config.yaml
model: "image classifier"
dataset: "microscope photos of single blood and bone marrow cells"
train_examples: 97085
image_size: 24
crop_scale_min: 1
horizontal_flip: true
targets: ["cell type"]
num_classes: 17
arch: "vit"
norm: "layernorm"
norm_position: "pre"
hidden_act: "quick_gelu"
mlp_ratio: 4
head_dim: 64
fused_qkv: false
bias: "none"
qk_norm: false
parallel_block: false
inner_norm: false
kv_group_size: 2
patch_size: [4, 4]
conv_stem: false
layers: 6
width: 256
positions: "learned"
pooling: "mean"
register_tokens: 2
label_smoothing: 0.1
loss: "cross_entropy"
init: "trunc_normal_002"
residual_init: "scaled_by_depth"
optimizer: "normuon"
muon_scale: "match_rms_adamw"
learning_rate: 0.0069
momentum: 0.85
nesterov: true
orthogonalizer: "newton_schulz_5"
adamw_lr_other_params: 0.0011
max_grad_norm: 1.0
ema_decay: 0.995
max_steps: 37900
batch_size: 384
epochs: 149.9
lr_schedule: "constant"
warmup_steps: 1890
weight_decay: 0.04
adamw_weight_decay_other_params: 0.01
Rows from block 3 of a small image classifier, named by matrix and row number. Rows with one number belong to one neuron. Each number is 500 + 25 x the weight over its row's rms, rounded and kept within 0 to 999. All counts start at 0. Numbers have three digits each. After the name is the row's rms in percent of the matrix's.
Before each neuron's rows are labels from the 100 images, of 14848, where the neuron reaches its highest value: "top examples" is what is common among them. Only what is clearly more common there than usual is listed. The data: microscope photos of single blood and bone marrow cells. In brackets: how many of the 100, against the usual share in percent.
# fc1: MLP up (model.blocks.3.mlp.fc1.weight, 1024x256), inputs 128-255
# fc2: MLP down (model.blocks.3.mlp.fc2.weight, 256x1024, transposed), outputs 128-255

top examples: cell type: segmented neutrophil (52 vs 20); cell type: artefact (30 vs 9.8)
fc1.700 095:517528521518517515518503533516478515500553501465531485550483518483539516480467493498520481473476486458476475504508518482530496508533509497454470518546500510503509474464463510459512511477488482461488500506473479509505472542500492484492497507491545527491534482468504503505464539498438540517495491505539489527478482486482484490477508510471503465464504506498493494476521492450476531454519
fc2.700 108:493506551488485447542549502475502506520470512540487533528502486466462492485502497513492473481505450494517523495534475510496502511485479505480471493533521479513520533544476454470460494456481502504500485497534480500485486551521484498492507456492546443480517502487485501495508494530498506440538482474520494494526505495516443529461487487527506492533463509521485503490519527526489453442468

top examples: cell type: lymphocyte (35 vs 15.2); cell type: erythroblast (33 vs 14.3)
fc1.106 106:512470458540515492486483514508460531524435520484498478461496520463521457466508530538518504507513504475471503522457502497509540461472499515499499554461487540525503494491523472483500468490492502472495480516500503469568499550488468525449520513524477491522485485522513489526460528503509493447477518478482531504464475537512487478509532474515540512513525493443503442488479478518487523538527
fc2.106 117:479441498553516515504502489516482482467465541523508489469522513508490458510482491499502510484477533523493509529482489504468534492541466482531480506526529454498522493533481468530511521493493469489474494534474497478519480496511493501468469471499489480502518526493495483530503557454485456475511498498502515445528474530547480478492484519486502460464470502515487475538516506462518509535514

top examples: cell type: artefact (34 vs 9.8)
fc1.189 097:497486536498553507498474497529499554521477492500497506490503539489579518481498528536466458563504450549472505505517527520507497483483553539505488501489517562469500493507498506522493487541488485501528504494519496490493537481509529494537509489488473538500466511520516530479475487479515508489488529497484501475463541522544480483526482487493501501553524482513515449523461487466462484474494
fc2.189 098:510502498526490491478478490549486500495488531477481501531494480499489543472454513507573480488494507442509498522536498525470504494479443466486553500483490507482467511503463486445470552504515484501508528499506491510520493515442484528502502527510538506524503492476488507494504515535519492529468514491503552463485517523521588546478443483500472459501499508497514493498502528524449472503530

top examples: cell type: erythroblast (32 vs 14.3)
fc1.582 110:499485509537477510479477511506484540523501489500480451510542526497509478488535509502511466468476528499508501479497547509495484527517547520437462482472547535468514496492493479530513505506493563530514533491451525472479525488508533516510465460478505522475506485469504550527536518488503514485499488558539522483468507499524525495502452462528481494438431495468524495512516508512468521482551
fc2.582 107:464536481522540513484507526475513510524501514467522511487475466495506513489535482521461502495509502480463501516463457496513537471501528539464526482449504467511559515476493516535478463494493478577518564511499510514506475492510498490465524482502497504469500482492490465505490500473480525542504491497542491515501454475480523490510514514447496465481457483521479503526509535559488465530494

top examples: cell type: eosinophil (84 vs 4.2)
fc1.628 092:517487490491465507463513478485481527470495489530513520456497494488540506489513522498488502520526504509513484531486474476472528498480510514501529548470547512456493476503494482494479495488540474548537541468500514566489517493460480503475504499541511496491459523469529496517485492489546485472498482488512529508448494533509494537522466490507507487475513479495508479490491517498530502506504
fc2.628 109:509523509535472508506498458475567518472453514523479547497506530511529467462499487525488518528510463518470495485492460506501460533460510530472528491490500483482507510491498456523532490534514518480521449466519517481497439470527465479559489531502491516532488496523496479450533517496488487487546516523526462464493529508447501521499493493509507509527507477503508484518503520516512545532518

top examples: cell type: lymphocyte (63 vs 15.2)
fc1.182 106:475489486502500479483541476502482495490498496540497550483473493545475482503536519530508501465441554539528459535472455486482470522525490472509539505488532518509495516517533515464483489488493473522544489551490493521492471530451502473542499499510490497450515493477481505551493516480528476506538503501531510543527502492472482537516504493492503459452503480480490513543494495545448467474453
fc2.182 109:530498476535450506481502472500508487459504530503499452513472526499494493500517458485485472476460524484523491463512527475491504495508576500499540511497509514506552481466489529528498504467490524478502484512526520520445520493506480514518488501504458526496491457465497479509465546471476549508505522503485480529525498541457495512527468471484501515464506549496500499483539519480466472463502

top examples: cell type: artefact (82 vs 9.8)
fc1.2 097:481451479489472494494517497528518470507488528508501520528501536466475481528471493497531503498496505473541468523472494480524507513524518523518501509525509512456454530452502535474504455508527458568510471522492485499458458483532506474486496469549475507488508490488566481513485473499484482518545493500462491501535550501520485451520526487516516519491506564466500466491510472499513504496475
fc2.2 097:444520488525499487538465509532470489518468518495485533472479485496518482522549485503514534491478475496533510510493485491473529544462549492515511540495502556504534523507537503472532524460482501477554478525468473516502504543486530502540471487504453516508503505494502502533501494501505514521544481490545465496512545522530468556488466475499488487495503464510489517470548508521527518509487

top examples: cell type: artefact (25 vs 9.8)
fc1.685 094:531471475483488484523494520502567492509473572496512548460535480534462509480523525509472503509484492488511544514484490543524534497547494481500493470537516478474500489510480513523465505505502456461487535492499508491538504534498533497510490509480449481525469465502512476461527480496540502457520464523506552517522507530491513522509512501513534502492528521473467474511488510478523499522467
fc2.685 099:489482508521496512551476431504482525511485518473500457528469492501488482493516537483494503473507499478476527484505522487546536503520552508493488492506478496514518529475489518449519496539546512492512519495497477525506500512511488550439484507534501464504482535514561531539501454493512506501470494529544484511490503482491494509493506556489484508514492479491490496551509486502542497470450

top examples: cell type: erythroblast (61 vs 14.3)
fc1.580 096:473520534512489486540517515490507505505496486487534486488468559490520509493542499516510515455483521472471494489506489495534492505505470528468530499493509531495522494494482453481457494452506492487513466538512508512505529483482521454470479531489493483492458505538482512546474523461515451481478496498519479481505517499501473518493536487505479507495483521530494481463454465486459470524487
fc2.580 091:516518487491481516522513466539494485512519478536511509522476513537463449475524534520521469505475498519474511505538506451503465523523509549534474495531519509486500495504494513477491554491514503544490471495521516496462523517477500501524481429506498522479471471465486498464475472512498547518489529502462516507484465500490463513542537529474555500499488466492472477507510472533491443510533

top examples: cell type: promyelocyte (59 vs 6.4)
fc1.470 093:489514495496507469486541503478480505460511462511498457447534495475511489491440533520497518465475547505508522533504498485515507507480473535482461495520499483477506508434494507523480467500519492523512477542525531557472502593502503528484458444474517539511519457474500524503486479488482490531528551560511503500469496519495488499501483465492541510474465506492496462499525525487468483501523
fc2.470 110:530505556480474465498502504519523500512521473511510490475511518477491504510501522525523516518494529510519531492523513481467558474476487472546473476473503483464497529476490491498479526444502490542486484515524523421524472488495503490511539555492498523494527533487464472538453518460497494466560519481501498477477487480532498541514456508500501510533490504474481492486495433469495501491492

top examples: cell type: blast (51 vs 6.1); cell type: artefact (33 vs 9.8)
fc1.500 103:496496531507502548475500561484563481486506527526462472494507514496514492490523535456497479486480528488514533547475474500504485507445469491518526472466465522471457506517457468497469488476522477515474518508441501502538489548483495502467560507520493506523513488436452495522499483497503470494474496458499506511476459510519443474512469534503502512515533533511525524477516473488521505515523
fc2.500 101:486497484489517509512571504498502535511481464476499516527502536519500468469476493476491461520541463508522512527491444462467511481455519459479496476526467483445478482553519528525496504513455497514510542515506538524508500473460524504500522460488503494508469483518542445534519513510526475495512494493482513522481475566518533473500494504537496523483499496472474481497489479478509484495501

top examples: cell type: promyelocyte (39 vs 6.4)
fc1.416 101:472480479492489482528466506469488523470483480486494481491483541529508502479495517468468483487474541504476477484480444521518546515508513486483555504522497533534474524513508494497501533537491491486491496487445519493500504510529496498511472528523466463502486452501520509486441552487548529492506490513518504517526489512469517468517504470468472485542505493510493491484513482514505485498513
fc2.416 089:513501458498509471487523491532520514534481517514499505521524463505455489518514467470503471514530543467483480502489545502524488486473481479515518500510499494503504495526489514519482505495493512574500514495507524489443462481486438493491488466498464485482510510453511489482475533495549514521521513511484494467536455514563566510460473510451510506515474450505493503542505494539464530463477

top examples: cell type: lymphocyte (55 vs 15.2)
fc1.719 097:468457499510516528521516502499494518485504548530514501543492511475513492512448525477507508512478557480503472542470492498472466455468486544436499507529495520518476465502495521505506506496464470517510504538465520523500520536468478497471484492455536522480492506512530509521520467502508477498486522518469507498500483462496505522478482479470492470507499520505501501558516491516482523455474
fc2.719 098:468478449509470449500506541493465516489472501502490461463477547518525531535500524544493464500479541475464465519476522501482533503501538504510497551512529505506484513501502513529539477497496489475514545495525489473541501482484475474512535547543493508542471489542531463518553528480551494513536505488494466497497489489465484484520448517526513513509508490490490532496494522431486521507531

top examples: cell type: segmented neutrophil (50 vs 20)
fc1.37 106:490471535527517466508498488509501545545546528471524502499487498490498497484502494548495517550462499490490529548525538494475515498449471492469512501516497496508535506513510502510509496514515454517471488510502471502511512470509480454537460523549528480525454514492472505495471520496486472452540506512459502505482540514540489509487504520501529499471514501484496534500551516516497521472529
fc2.37 101:521501538512489484499524486589478484484528497517500475484518473468504511514468469495511517483539506521524489451536515522513475531551498503503503512506520510507462489487469488504454488485534485511480534486471479509543515515501528519481501475504471474520477525484480533463478490534486505540465502510466565486473516496549501528473503485537493507500459488516502466486498468533487485542475

top examples: cell type: artefact (39 vs 9.8); cell type: blast (25 vs 6.1)
fc1.688 106:494486487526547520481499507503518506518497517496548485472515538513487477484496487512493495493528470479530505505520463520499520540548465515519492413545562464519517555495476467479487470493549495498501520487521457475518478535503543449503500486473536537498516483489456503513495456513484456468528494543516512498492464472535454493478493535504533511522503487514523527483468509477507498512458
fc2.688 111:487516507464482539503509502526519517536473503495543456464499474502492469491518495477495468526485534523531526504524535469492494517484510507474487485523489480450481427523522492496502537501514509498508539509480519524484541489522492541468510540528509508482496504483502492544535497495507478534495473497560475474466468503501537521520506530488509479517543577452491525493466480516510532499505

top examples: cell type: erythroblast (90 vs 14.3)
fc1.306 100:465469504446523536481535486447575472496490488503468536507489507504516491491497521511516506506525510448501505528484535471453504480507452510501531503457518513499530472489494476541467474517521515548526512471508534489533495483514476500532522542499484530484499519519571490519485512489551472526510530476460487458532520443483469541507510511487529514517531442484493491483520492492518463551536
fc2.306 107:527479513536462469496540534470476485473491513518561453483471520495497483487498503541488470492480523474566440500477527533543463463469500469480488490495522486509531461501500479505529481477512505459477465469480511549496519453505489478532485492515510514495497491509522491424525475476484488517490506449571498525536457530500499537516472513508493510471490507491515499465529516495510459523565

top examples: cell type: promyelocyte (34 vs 6.4)
fc1.518 097:473492498478472451534466459500509507508494490483480491530504509487458479462459520466513461476494552519481514553533482528477465528502515504506471468471473515493511506474489524467509534484494444508550527514495475485486491515480507489483507505479530531513512486525491498482507498500490518525495553541477516506508497526520497499523484506501488508514541565456551487514491477479461446514522
fc2.518 095:551524523495508448510515519516470479505520508528513504527505537518518452493482443481474495501490487455489503526508485487554477471513528478500545543475478489493557516483491548519497496477493499477496479521540508489479442532467547469495487486532493535519502473524463561493491501496480460496518480467486527465479519500519434518517467519501494513501501514496481489462518481471472500463439

top examples: cell type: artefact (77 vs 9.8)
fc1.539 097:528488485502509494519471462498524485500512491509491450477492516547502527513489503510464469516438488486496521514448464475508542498525514521532502539531450528498509539480524469477487511529476546501460498514502473493477529474513476505487477538507528509514540545513464483496510543488464488484517496484525489470465539492479532517478498495501485479478528513469515483511506525533532514542505
fc2.539 095:470545523494517510466487458530488506500536465515525529491474496511570509525480491524530526492491497527479465480492509507546466492458536488514561485455475505495515458477492528455494475544448541516517526483499506522516501477495482494499518498494479500517485482529491495500480524518497513467526520515510496489507527492488466517489490484465550490445485523524494487452489472489507512509483

top examples: cell type: segmented neutrophil (41 vs 20)
fc1.147 109:499524505466451536471483481483494513464473468537526520498518503509518486530503523513499513480526509483511531520508518566474486477498526505474498501488504517507527452435497524499502496467488513510493532505515509458493570499528540507447534510509512506496528494523492486476530479486474500546509522481463512543551532496533491533551449478492467488478542509487471452440491509497476438477494
fc2.147 105:492485483496505519505520491498471487507503463493526506512470501494533541537490510529467479535518494452520497531524478503500509515451487512494512542499481437493504486534485488470509506483477477454478509540478481452526476485488482478493498475519470505511482518513541506440561459524535468478474531506461494467518461519493516474487496502466504469535506465433559505475460467510526503471544

top examples: cell type: blast (30 vs 6.1)
fc1.185 103:458515479495451485518478550486519510489518490482494528490510480509537581508450511538516503491486492473499536440450468499476490511498474490503457471504507519476504496518483502475502502495508490510517522487526497546526501453520505492533501506486525501491508444499525505469510451483532512495494497460474493473500536542464452465496438503466485481458494506500486505486509488484511504503504
fc2.185 099:542453543525505476535462568498514507498481496468500493531484503483520504479482516458494521513504468490489530479492497516507507486469500524483520531547488484511520479522544513504484491516489561520478474451501494467441525536480525480488488464493460496495478502478473470537485516523488527561519478468507487514504494489510476470488497529505541501498545454506498486540495492529524518498495

top examples: cell type: artefact (25 vs 9.8)
fc1.440 104:524447508454518517492511519475534482490515518504481536465519490497493516508533509540480520498538460532479480517536488541554492471497463549446506477511478465456511522511492507500501502516503474498505516496514501492497425492432522473490511473529499462464483516496497512471543509521453490493516509506514501499548537527543511524498496480480504501509511535490487510519488529494536502506512
fc2.440 118:553467496448499469529512489494473482502467496506537518551494537515483498520498489483524463480505514488522545494529514494511503509474500447500525451504472492506518475523488472500529480533522483466477508465511496514498493470502501457501498546461501494456494461519508474467473508504511498486509521515535491522480513507476471507511496499492521513551503484482453487491529497515500496494476

top examples: cell type: lymphocyte (52 vs 15.2)
fc1.353 107:511466448489502497500486518525474495510488544453462478506475493533512538495490563513457479497491526526532499514482498517493492502466502530497485499490518500531515448507427521493484515507483457543476495510513504549512532515510485474479526501489517479546465463511477509532482506540538496545470472492471493508514482492521469524545472477488492496527485518481498497475478494490541505501467
fc2.353 117:505518465484532502541428474464484495488515487513511486483485502470521476491464487505501499525511476512503483514493486452503522494502494482535486500494507507515531445530495507541498477537451465515500504489510468484524500494494488515522469524523523499554531486529487494500460477484515500506533468535475471517493513534498451483523530495514522501539536480452521494505487536499474546458467

top examples: cell type: segmented neutrophil (52 vs 20)
fc1.698 101:518485485546495492517502468461482516517514471511508495542505500507503485541529448526518468502470556490482466490506520489515505517516509521469445493500454493481503484499442493493456475526492499502501482509476504462510525514545491503509534497505472500497442494496505471526533523514518483524460527489522520504521460492471459499496458509528505448510456507525537519466526487529564523490485
fc2.698 106:519488516461510525488484512503516500517513471494512493506471513525467520508512489549561467470521466520538502482514531502539419526478486460524468478436493492510540500474509529485508474524502522489465527480500510539461505482481526520507546534521507502471517504525513503491499486505512496455513461534457474520492498528551502476455543513527509503541451444535516504547510438488449518480500

top examples: cell type: segmented neutrophil (49 vs 20)
fc1.177 094:515512475526511489511499464465458519478520483532501472528547497506463542480503462518498481540509493499461493500524505501481478561543525494484473488517498473498508524513503475485527511516525533523444519497538484494482476496539476553449459514498457518455498478513483518493486513488473465501510525463519524521504495493538497501528471523520533486461446536496502497488485476542502515484468
fc2.177 101:533459524515500512481514470548493508517487512471529525468525522475513481505517515488523467460508491480517504546541553557483486487523484498500494530469494466534513446481464480542512503525477517434498473555515542523480488487497518477453522554514509523499478468479522519489482518489519515532521494498523501499500468537501576510489474488499489500463480456495528519519501454525486502486554

top examples: cell type: artefact (36 vs 9.8)
fc1.530 098:510499490512501459488479481486520531526466525440506542515504497529490504482486503527515496456495507506533556462485488505531515497502504483534487519519474459491509488462519484556517518532505489446519490506484492518455493519549462529528524531489482511463543525550532488548535497555500515533517486439528550491514501486507483515463553489480534475474485502483496499475478506501513481487459
fc2.530 086:507481484481484469538479508505533528525467472573437541492490524482521465482478457511508500499529531523531490500533481552513458525475507492471525516502489498479499476496496532504479514490528468494563500491498503504489466488499505493550487516536464526482465450475491457492500499504480457493512501499470516516509500479476477560517506513503499511460496500473540545509493546468504515446524

top examples: cell type: erythroblast (82 vs 14.3)
fc1.56 090:483558517467512498474465473540530510500503513487514488482473511480473538474507483501488499491559475468514485493487518484523446509514500528492509486504485474540545510512493567469491504483504479460459481490527512501469462499489515499479512545499552482494476468487501508501523485498507492522490489511463536497489488505547489500501484523445456525529539518451518526559463506535497499520538
fc2.56 096:476522514491561446488513529529492465524472478466535530487489473486535485504514520471525536513531490447491511489538493489472502510564445468486479475493493514541505485464507486486558509495480526500525516489490477518530484480485552524515537515500495530483530471481524522515526510506534478489489536527522515519518455495495482493485501465514479480463506452523475486448517468485495482553543

top examples: cell type: segmented neutrophil (53 vs 20)
fc1.445 091:473494503494479498485515479526503497458503499528535475473524474484517507497461502481539528452504522481468476474454543478533509516457510507478548513533515492500497522513488493522486545471493459477486508458436527502489520480482485510478487426519549504471483508468513505499489453511515521516522486503484498559499520477532538548492511558500440507492454496450529502501514515538494521496520
fc2.445 095:536522509523462514526524499500501455549534497532479461463481505487483533504569486521497481518462534507519485505536481484454468535514473490478471485481473495530509518498508455461530498505508531506488503515483494490475484494510514480487487501486518474551541549474488467521505487495493469490505513499467492494484518440474503507522548522475511526483483552455459494516498519504485495504479

top examples: cell type: promyelocyte (29 vs 6.4)
fc1.381 093:573492493483536502535502459448525502506504494504500537484516545459503534499522478484495498450526469462507536483496514508538519517506489486480523496518489481492502499462520523540476499471477533509522500554521501517522476503492498511487501479509500477501517489486499521481517520445484488497544533537514538554478508497483477484545510488543512473500469465488519533509487534485505489510527
fc2.381 107:511512464509494493543465507481536495498473480511473485462523484519522514485477441490531493513520517513496472538518468478465519515512501515536481464497488458524488499476478483522474492532500477462496483471509525535478498547490472451458554444500498527497512531513534507507538463478508486518492479457491470502452424524496501528514507503518490511491505515522485445511527455548487501527491

top examples: cell type: segmented neutrophil (47 vs 20)
fc1.119 093:471513490481505500502498523526490485496539547490539533484478500523516491476442545511501541526531509494497535488534505469461504480510473464505490505514538518497499477527504501518442485475497467492497483460503525478497556471507544464500489522509478483508555506487519459464483544550492510558486497527471510507476489481497482499467469476505519472479427529485539477448470508516482473496518
fc2.119 086:504486542500484476490523497522536488503533488457494486530544532465536515488480523513503501515505497477508496473504511471525484457516502496508524490492479524516459509497485468483541459533501481551503486496476488517515500497492485486520478479509519494487503470540499522483488491521476537475516490483506465526524501516458514455505485508517514466497494537519524451489481481462490456553452

top examples: cell type: artefact (69 vs 9.8)
fc1.318 102:543483486518451514524511547499525527539492464471488468499486494510504482518510525493486490474490534488541525530478479494503509491523476475425513471485497466452461513502463502495520520491492514509510475520507501517518475484502488495499499461528484506487473509554495497496451486522493477521490513479559487449500504519483492500479551466518479520506498472509477544499481506479505517522515
fc2.318 114:478520502494535474506454524467475498505567475470518519496474478477508519507545485497439513490463488509504576552505470488519518480480490510523485481528504534522568532549445521501496484491538439489491465512553515468474544489491503497473505537487490477493497477499519491467479506478532506509446514513509463471505495544491508491469541517486475511502574466463501522501521481504526503534504

top examples: cell type: promyelocyte (31 vs 6.4)
fc1.722 104:515446526535526537488518496545541511478501484540469544499527477476480484459476430491440508481501568523514492515524470492543496508517478526509512507508540469481489490546486566480516481478478514489512512520485501478540527526489463539525492536467541508480509477488506510508518528489512506517512450476484495519509501462510470522515525452523495475587523508481476509479535491487508509499507
fc2.722 087:527474510496512510498514500503498539513497464493503517474483474504456472529506493515492484487488494512501509508503494479478503533507502524488484509572507483501516500501491526510511513488525470506477512471519508509477500500523514486522502540502550444474506517526496468449549505504475504522507490506485520477515505504517504486508436532489540544518519474502470483496516498495470459535461

top examples: cell type: segmented neutrophil (46 vs 20)
fc1.57 101:494541479464494502510533476480536522553531500511474483529514514495507498553469502526533533536476477460517486530520464519503507516478498533511492478486526457544489499481465484520493498542521520491472468550462510522461486479484517482537487506492513519505542486508471492482530456470506487511510525526475487511521451514506542471503516522521492485511514495472508482466534518479502520507455
fc2.57 105:462492476492527539529511524485493510490477499457497478475451510484463535513480527458511531470550507504491469475480468576492513485588491511507486505520505481514532501516539529528449495518472492530511510503531504526515472501496505470476514550489522480490505547505504485521501546482525531505516496509491494497481518512476496528549502500482503463538491523500489504504448499526497490537520

top examples: cell type: segmented neutrophil (67 vs 20)
fc1.497 102:514505483509490516465498506458545521555517536485522515456555454476505497496527527501469490509530548518497489474510514502512494516485470530487509488446475452526474533480521516563509536558529486519523544544519490492530534491507532458470500490513503535499504493513527485470541500549497491500539511492488510546486477519514475495463533505496527522525487476520484493506461491498486462519508
fc2.497 100:535517480460482527505482488477536503502539496522517494525522535498511526531534492537525532531490483513468483522509472512499496482517463521518451492511512464505523536545505499496516469520491485481502477475510462514515487511509489510548511469516474516486479472471477492501500455455563532474468492464490484535477490509494515485509512503517486495494508543506528510510494472477526472495502

top examples: cell type: erythroblast (52 vs 14.3)
fc1.439 099:518464470503485536510545526476500499506518455494504528517505519485527516474491490503475478507518493494492502452500531498457486466527505499504493471529538525471522515493504496513517554480479509492500523495472510484461539489491549520512517492522534502546502512501514500472496513504454504504481521532527453492477524539543485510482507484463485503446503473498459457510510522457490487540503
fc2.439 097:509490469488483531479524546478517463519499507509548523513492498505508519450511510503497549526500510506516507530515482499544445504506448514489496509511497505484484519532491485504490536478512506505486454477507551510510457502472511508475447551516512487513482542507531478531531501494437500486494545561518529487482460537457528474464520499552504515519484462509504490498541507506461501474475

top examples: cell type: erythroblast (59 vs 14.3)
fc1.528 093:513511468495498481509483505513518511485532447494488478507515546487501519491485453527517490488493538490515501485502504545522491497527490503498520488527501517505527472509523521505529547528498526518486558492488477526526534516506507509512510509483482486506463519483496501494507476461551509501470498522483459536495518470458468522464495492520546479507508493522444521491510485465522506525515
fc2.528 085:482541455483520492519499493501476431483489467486502508522501506521490503518464516482513509502484481511535478495494537484518505473540505514508443471499475512504509509527524470512485499490510496546463503559487523502473505519512480515413498435535493506467503474496491478490507517506471521486492491514476493465479479532500511511536497527472543498483501510547464487504465491505533463508510

top examples: cell type: promyelocyte (38 vs 6.4)
fc1.613 098:498469501516512495500467483499493536454555476496475507488489484512496465523431505522553506474519491461473549496438512484532521514504487468534492481517520465463525517507505483476520498480493499512507523510511457510518508478520522483569452473491532518492519507548520481501457500486493508475502515523497485466463495494491502514513489498494544454508464484495492525494487495537533485482514
fc2.613 124:484474523492486484503442493525543512490508504501541503460512511483484526484542469456491498512472473490490487507468526509541480491582507529506532499550492491500535476468510525517525486489535478498507499527491506470483528508455498505522518472493461541509503478511493524494527500542477430498496504501508492520526497513482503501499520525481514524512516508502531485513497472464481515481472

top examples: cell type: segmented neutrophil (41 vs 20)
fc1.482 101:548529496509480527488471501538489527450542500501454481501496463528508532478509507468488504539528475486491488473493504520501419545504473522456502493483503518462538505526515507489469421491483472495495494498504477492543502504473520526454470481469503497502492492491505478469547463525472495516462478508466521507468539533526503489517510485530500505511445499492547515485504525480537534561561
fc2.482 101:518486469504526493461536501506522489525465491510515494475490520489588479504494483523532497521504518545481483515520535480539515466500512495514491467494470496492503515443505485539517494517525494498452508500501472553469517486491475492477503501492455539482492503511493471493531511497527508542570522538503472526494490492490519491469472489488517468512489459522476478469495475530479490442472

top examples: cell type: segmented neutrophil (41 vs 20)
fc1.390 096:491495498495459479488496485530503473492516518493446456497514494479510482550469512459522504534460482439510538493475474518514497470457504476490522518472556522507457509516502455480489497519532487452529544513489500490512549487491480515491478467526524520480519492475478492477490470517507525505466463441571483493521493511529456504503532511460521542522507494500473513528493477509488502454497
fc2.390 087:492480488526477486482482483512520508495495463492483495486547501504504508487505474517498485467465456529469499550501480499488470486528491521511507478529515518512495468485514495499501491543526537497487512524514466502483520436493518498481519490508533504494520501470464478496503486451483493511444500508448505504498498502491511508511505490521497527448495484487489504464497533464505534498492

top examples: cell type: promyelocyte (43 vs 6.4)
fc1.70 099:502503495512485462569528539496550499480527490553488480479459501525491500565483519506484494467508470488449477530476483500478427457537495503516501492497470449504484507504507508536504485511483479493522499488480493553525494517525499502515549509515450505501516511479503491467504504476513537504498476496482502524554519505529510508540531475507493515529449503510513483502511478531513453510447
fc2.70 077:516508478513484571498533486534489491535531491488514533520494494483457516432507486510529459471493510527477460494490513499481495455483504470516526497495458484495471487522515545503474524512471484506466514513470534486499516515497510503482505481524490469472494482469500503504487524446512489501498517486508506493496495499475424517504457476499538455464504500498504511506505521531487505496545

top examples: cell type: lymphocyte (35 vs 15.2)
fc1.180 103:506480539463528461477474493518512471531510512475476464488477510524505527499507506479521525502520488491520504495513492526506517491467500530505470497485487399517519478561517503476507505508460543477467490500521471527531527461498496480508480501529529494498501525505514528493495474495473482524501519513473512498452494467538483556483517460534510512517545516491538547510434505488471496487483
fc2.180 091:531531499528526503484501494455484487517492534493450497496487485477531517497483526438499494510501505509493515518514472504514516497504456507468486473512499501522501530552482511518505498498476534523465517503527485490521441495520525545515500503505531520489448486498470500532505523476472549496539529523495515499531481502493484527481480550526487530490475510540497487497464519474503486495526

top examples: cell type: promyelocyte (32 vs 6.4)
fc1.149 100:503475524465492514508533504464509516516520446502488470477488552506486527497473544502505504490515489510489498469484482480510490449466515471513530523458515486504561487497505507515518515453517530507541479530477538488518483519532517486483532470488474516487512462498471561527520529500496497516457514492444526481544517543522520505502485505473492516480532474506501443502492510493508517480525
fc2.149 111:530517516514537506487557508541446534509466501466478506522496475506497511468486470503475495499522484541477478497498495531460542521495483453482519510487492501525489489489500490514511519522533498458467525459523514523536489543494481539463494459545506493512485534522471483521502450519519461479486478471470481487480459491490504508540463492472464541536491502479470529509482505505472523483505

top examples: cell type: promyelocyte (26 vs 6.4)
fc1.283 102:524494490464529478507510474522506501460510516470510496530493535486540502472485514466475486479539484507527460542500483515498498521531543487476464520507498531501500457451494514529518516471499479527526474514500481491529474462527488483485500513498475492529478484467470444504494493480514520535506471514458484526509544505454510475505484473474510509484515487495512486519505502493497493463514
fc2.283 107:490516461501515472495507517485460464502505479527491506511480503496477511518512548462492489536489542497567501521491487515509587500471508496474543506484544498510508565526501483434507524467536516497520485546511511481462474479488504507487493530499491521529477496500492515499494451503521496489543524518501463497479476526532525490511449463502523542548471525500486494499493504549500510516488

top examples: cell type: erythroblast (35 vs 14.3)
fc1.401 095:477489503505519456498480543501550515464490492430489495484473522560501522512475527474507471507495488514508484562479497481521517509508527533515528501473484572494487476486472481471461495491541529475472466471461521512464507481522490521497499474495473513513487520473461505580489510506496522470472492542498453518478532577496491497484528531459487446529508514477536480474483486494495517494495
fc2.401 093:531456519529492496450477502502510530498491503516496487449484509469510524494492481488487495478527453501489497514524474482467520473502509532513504492484526526444534478445533471542463417505477499511507511466506530497503519519518505495521466535531478511535515514529498503525527471512522495489474460472509481536515498497480509514474481524475558533522492478458549497452507499480466503480469

top examples: cell type: eosinophil (33 vs 4.2)
fc1.235 100:511562506470504469510522544493495477524497573492579498517508499540521522503497490495493530496490519515518544495472487510500506526489531530503541474512460491461483500507517486503498482517480501502508483514499465497472475519510507525531527469480500498523509504530524522478504515493498486512508518539489516578460519544482530502491511516458484501491502477572499503507500553488508529509532
fc2.235 100:505443500469472509476449485515496454465495467509499506546504477473476529515486503488505500513443508516529505463464486484462478480480502526533507496490523498503541478464436500500504492523471462528496561469523500483512515484496531516493531467487493514484500471506477519473553530516503485534542517477494466519472524485512516468436541522526480546509475523443514474503524486503501527472516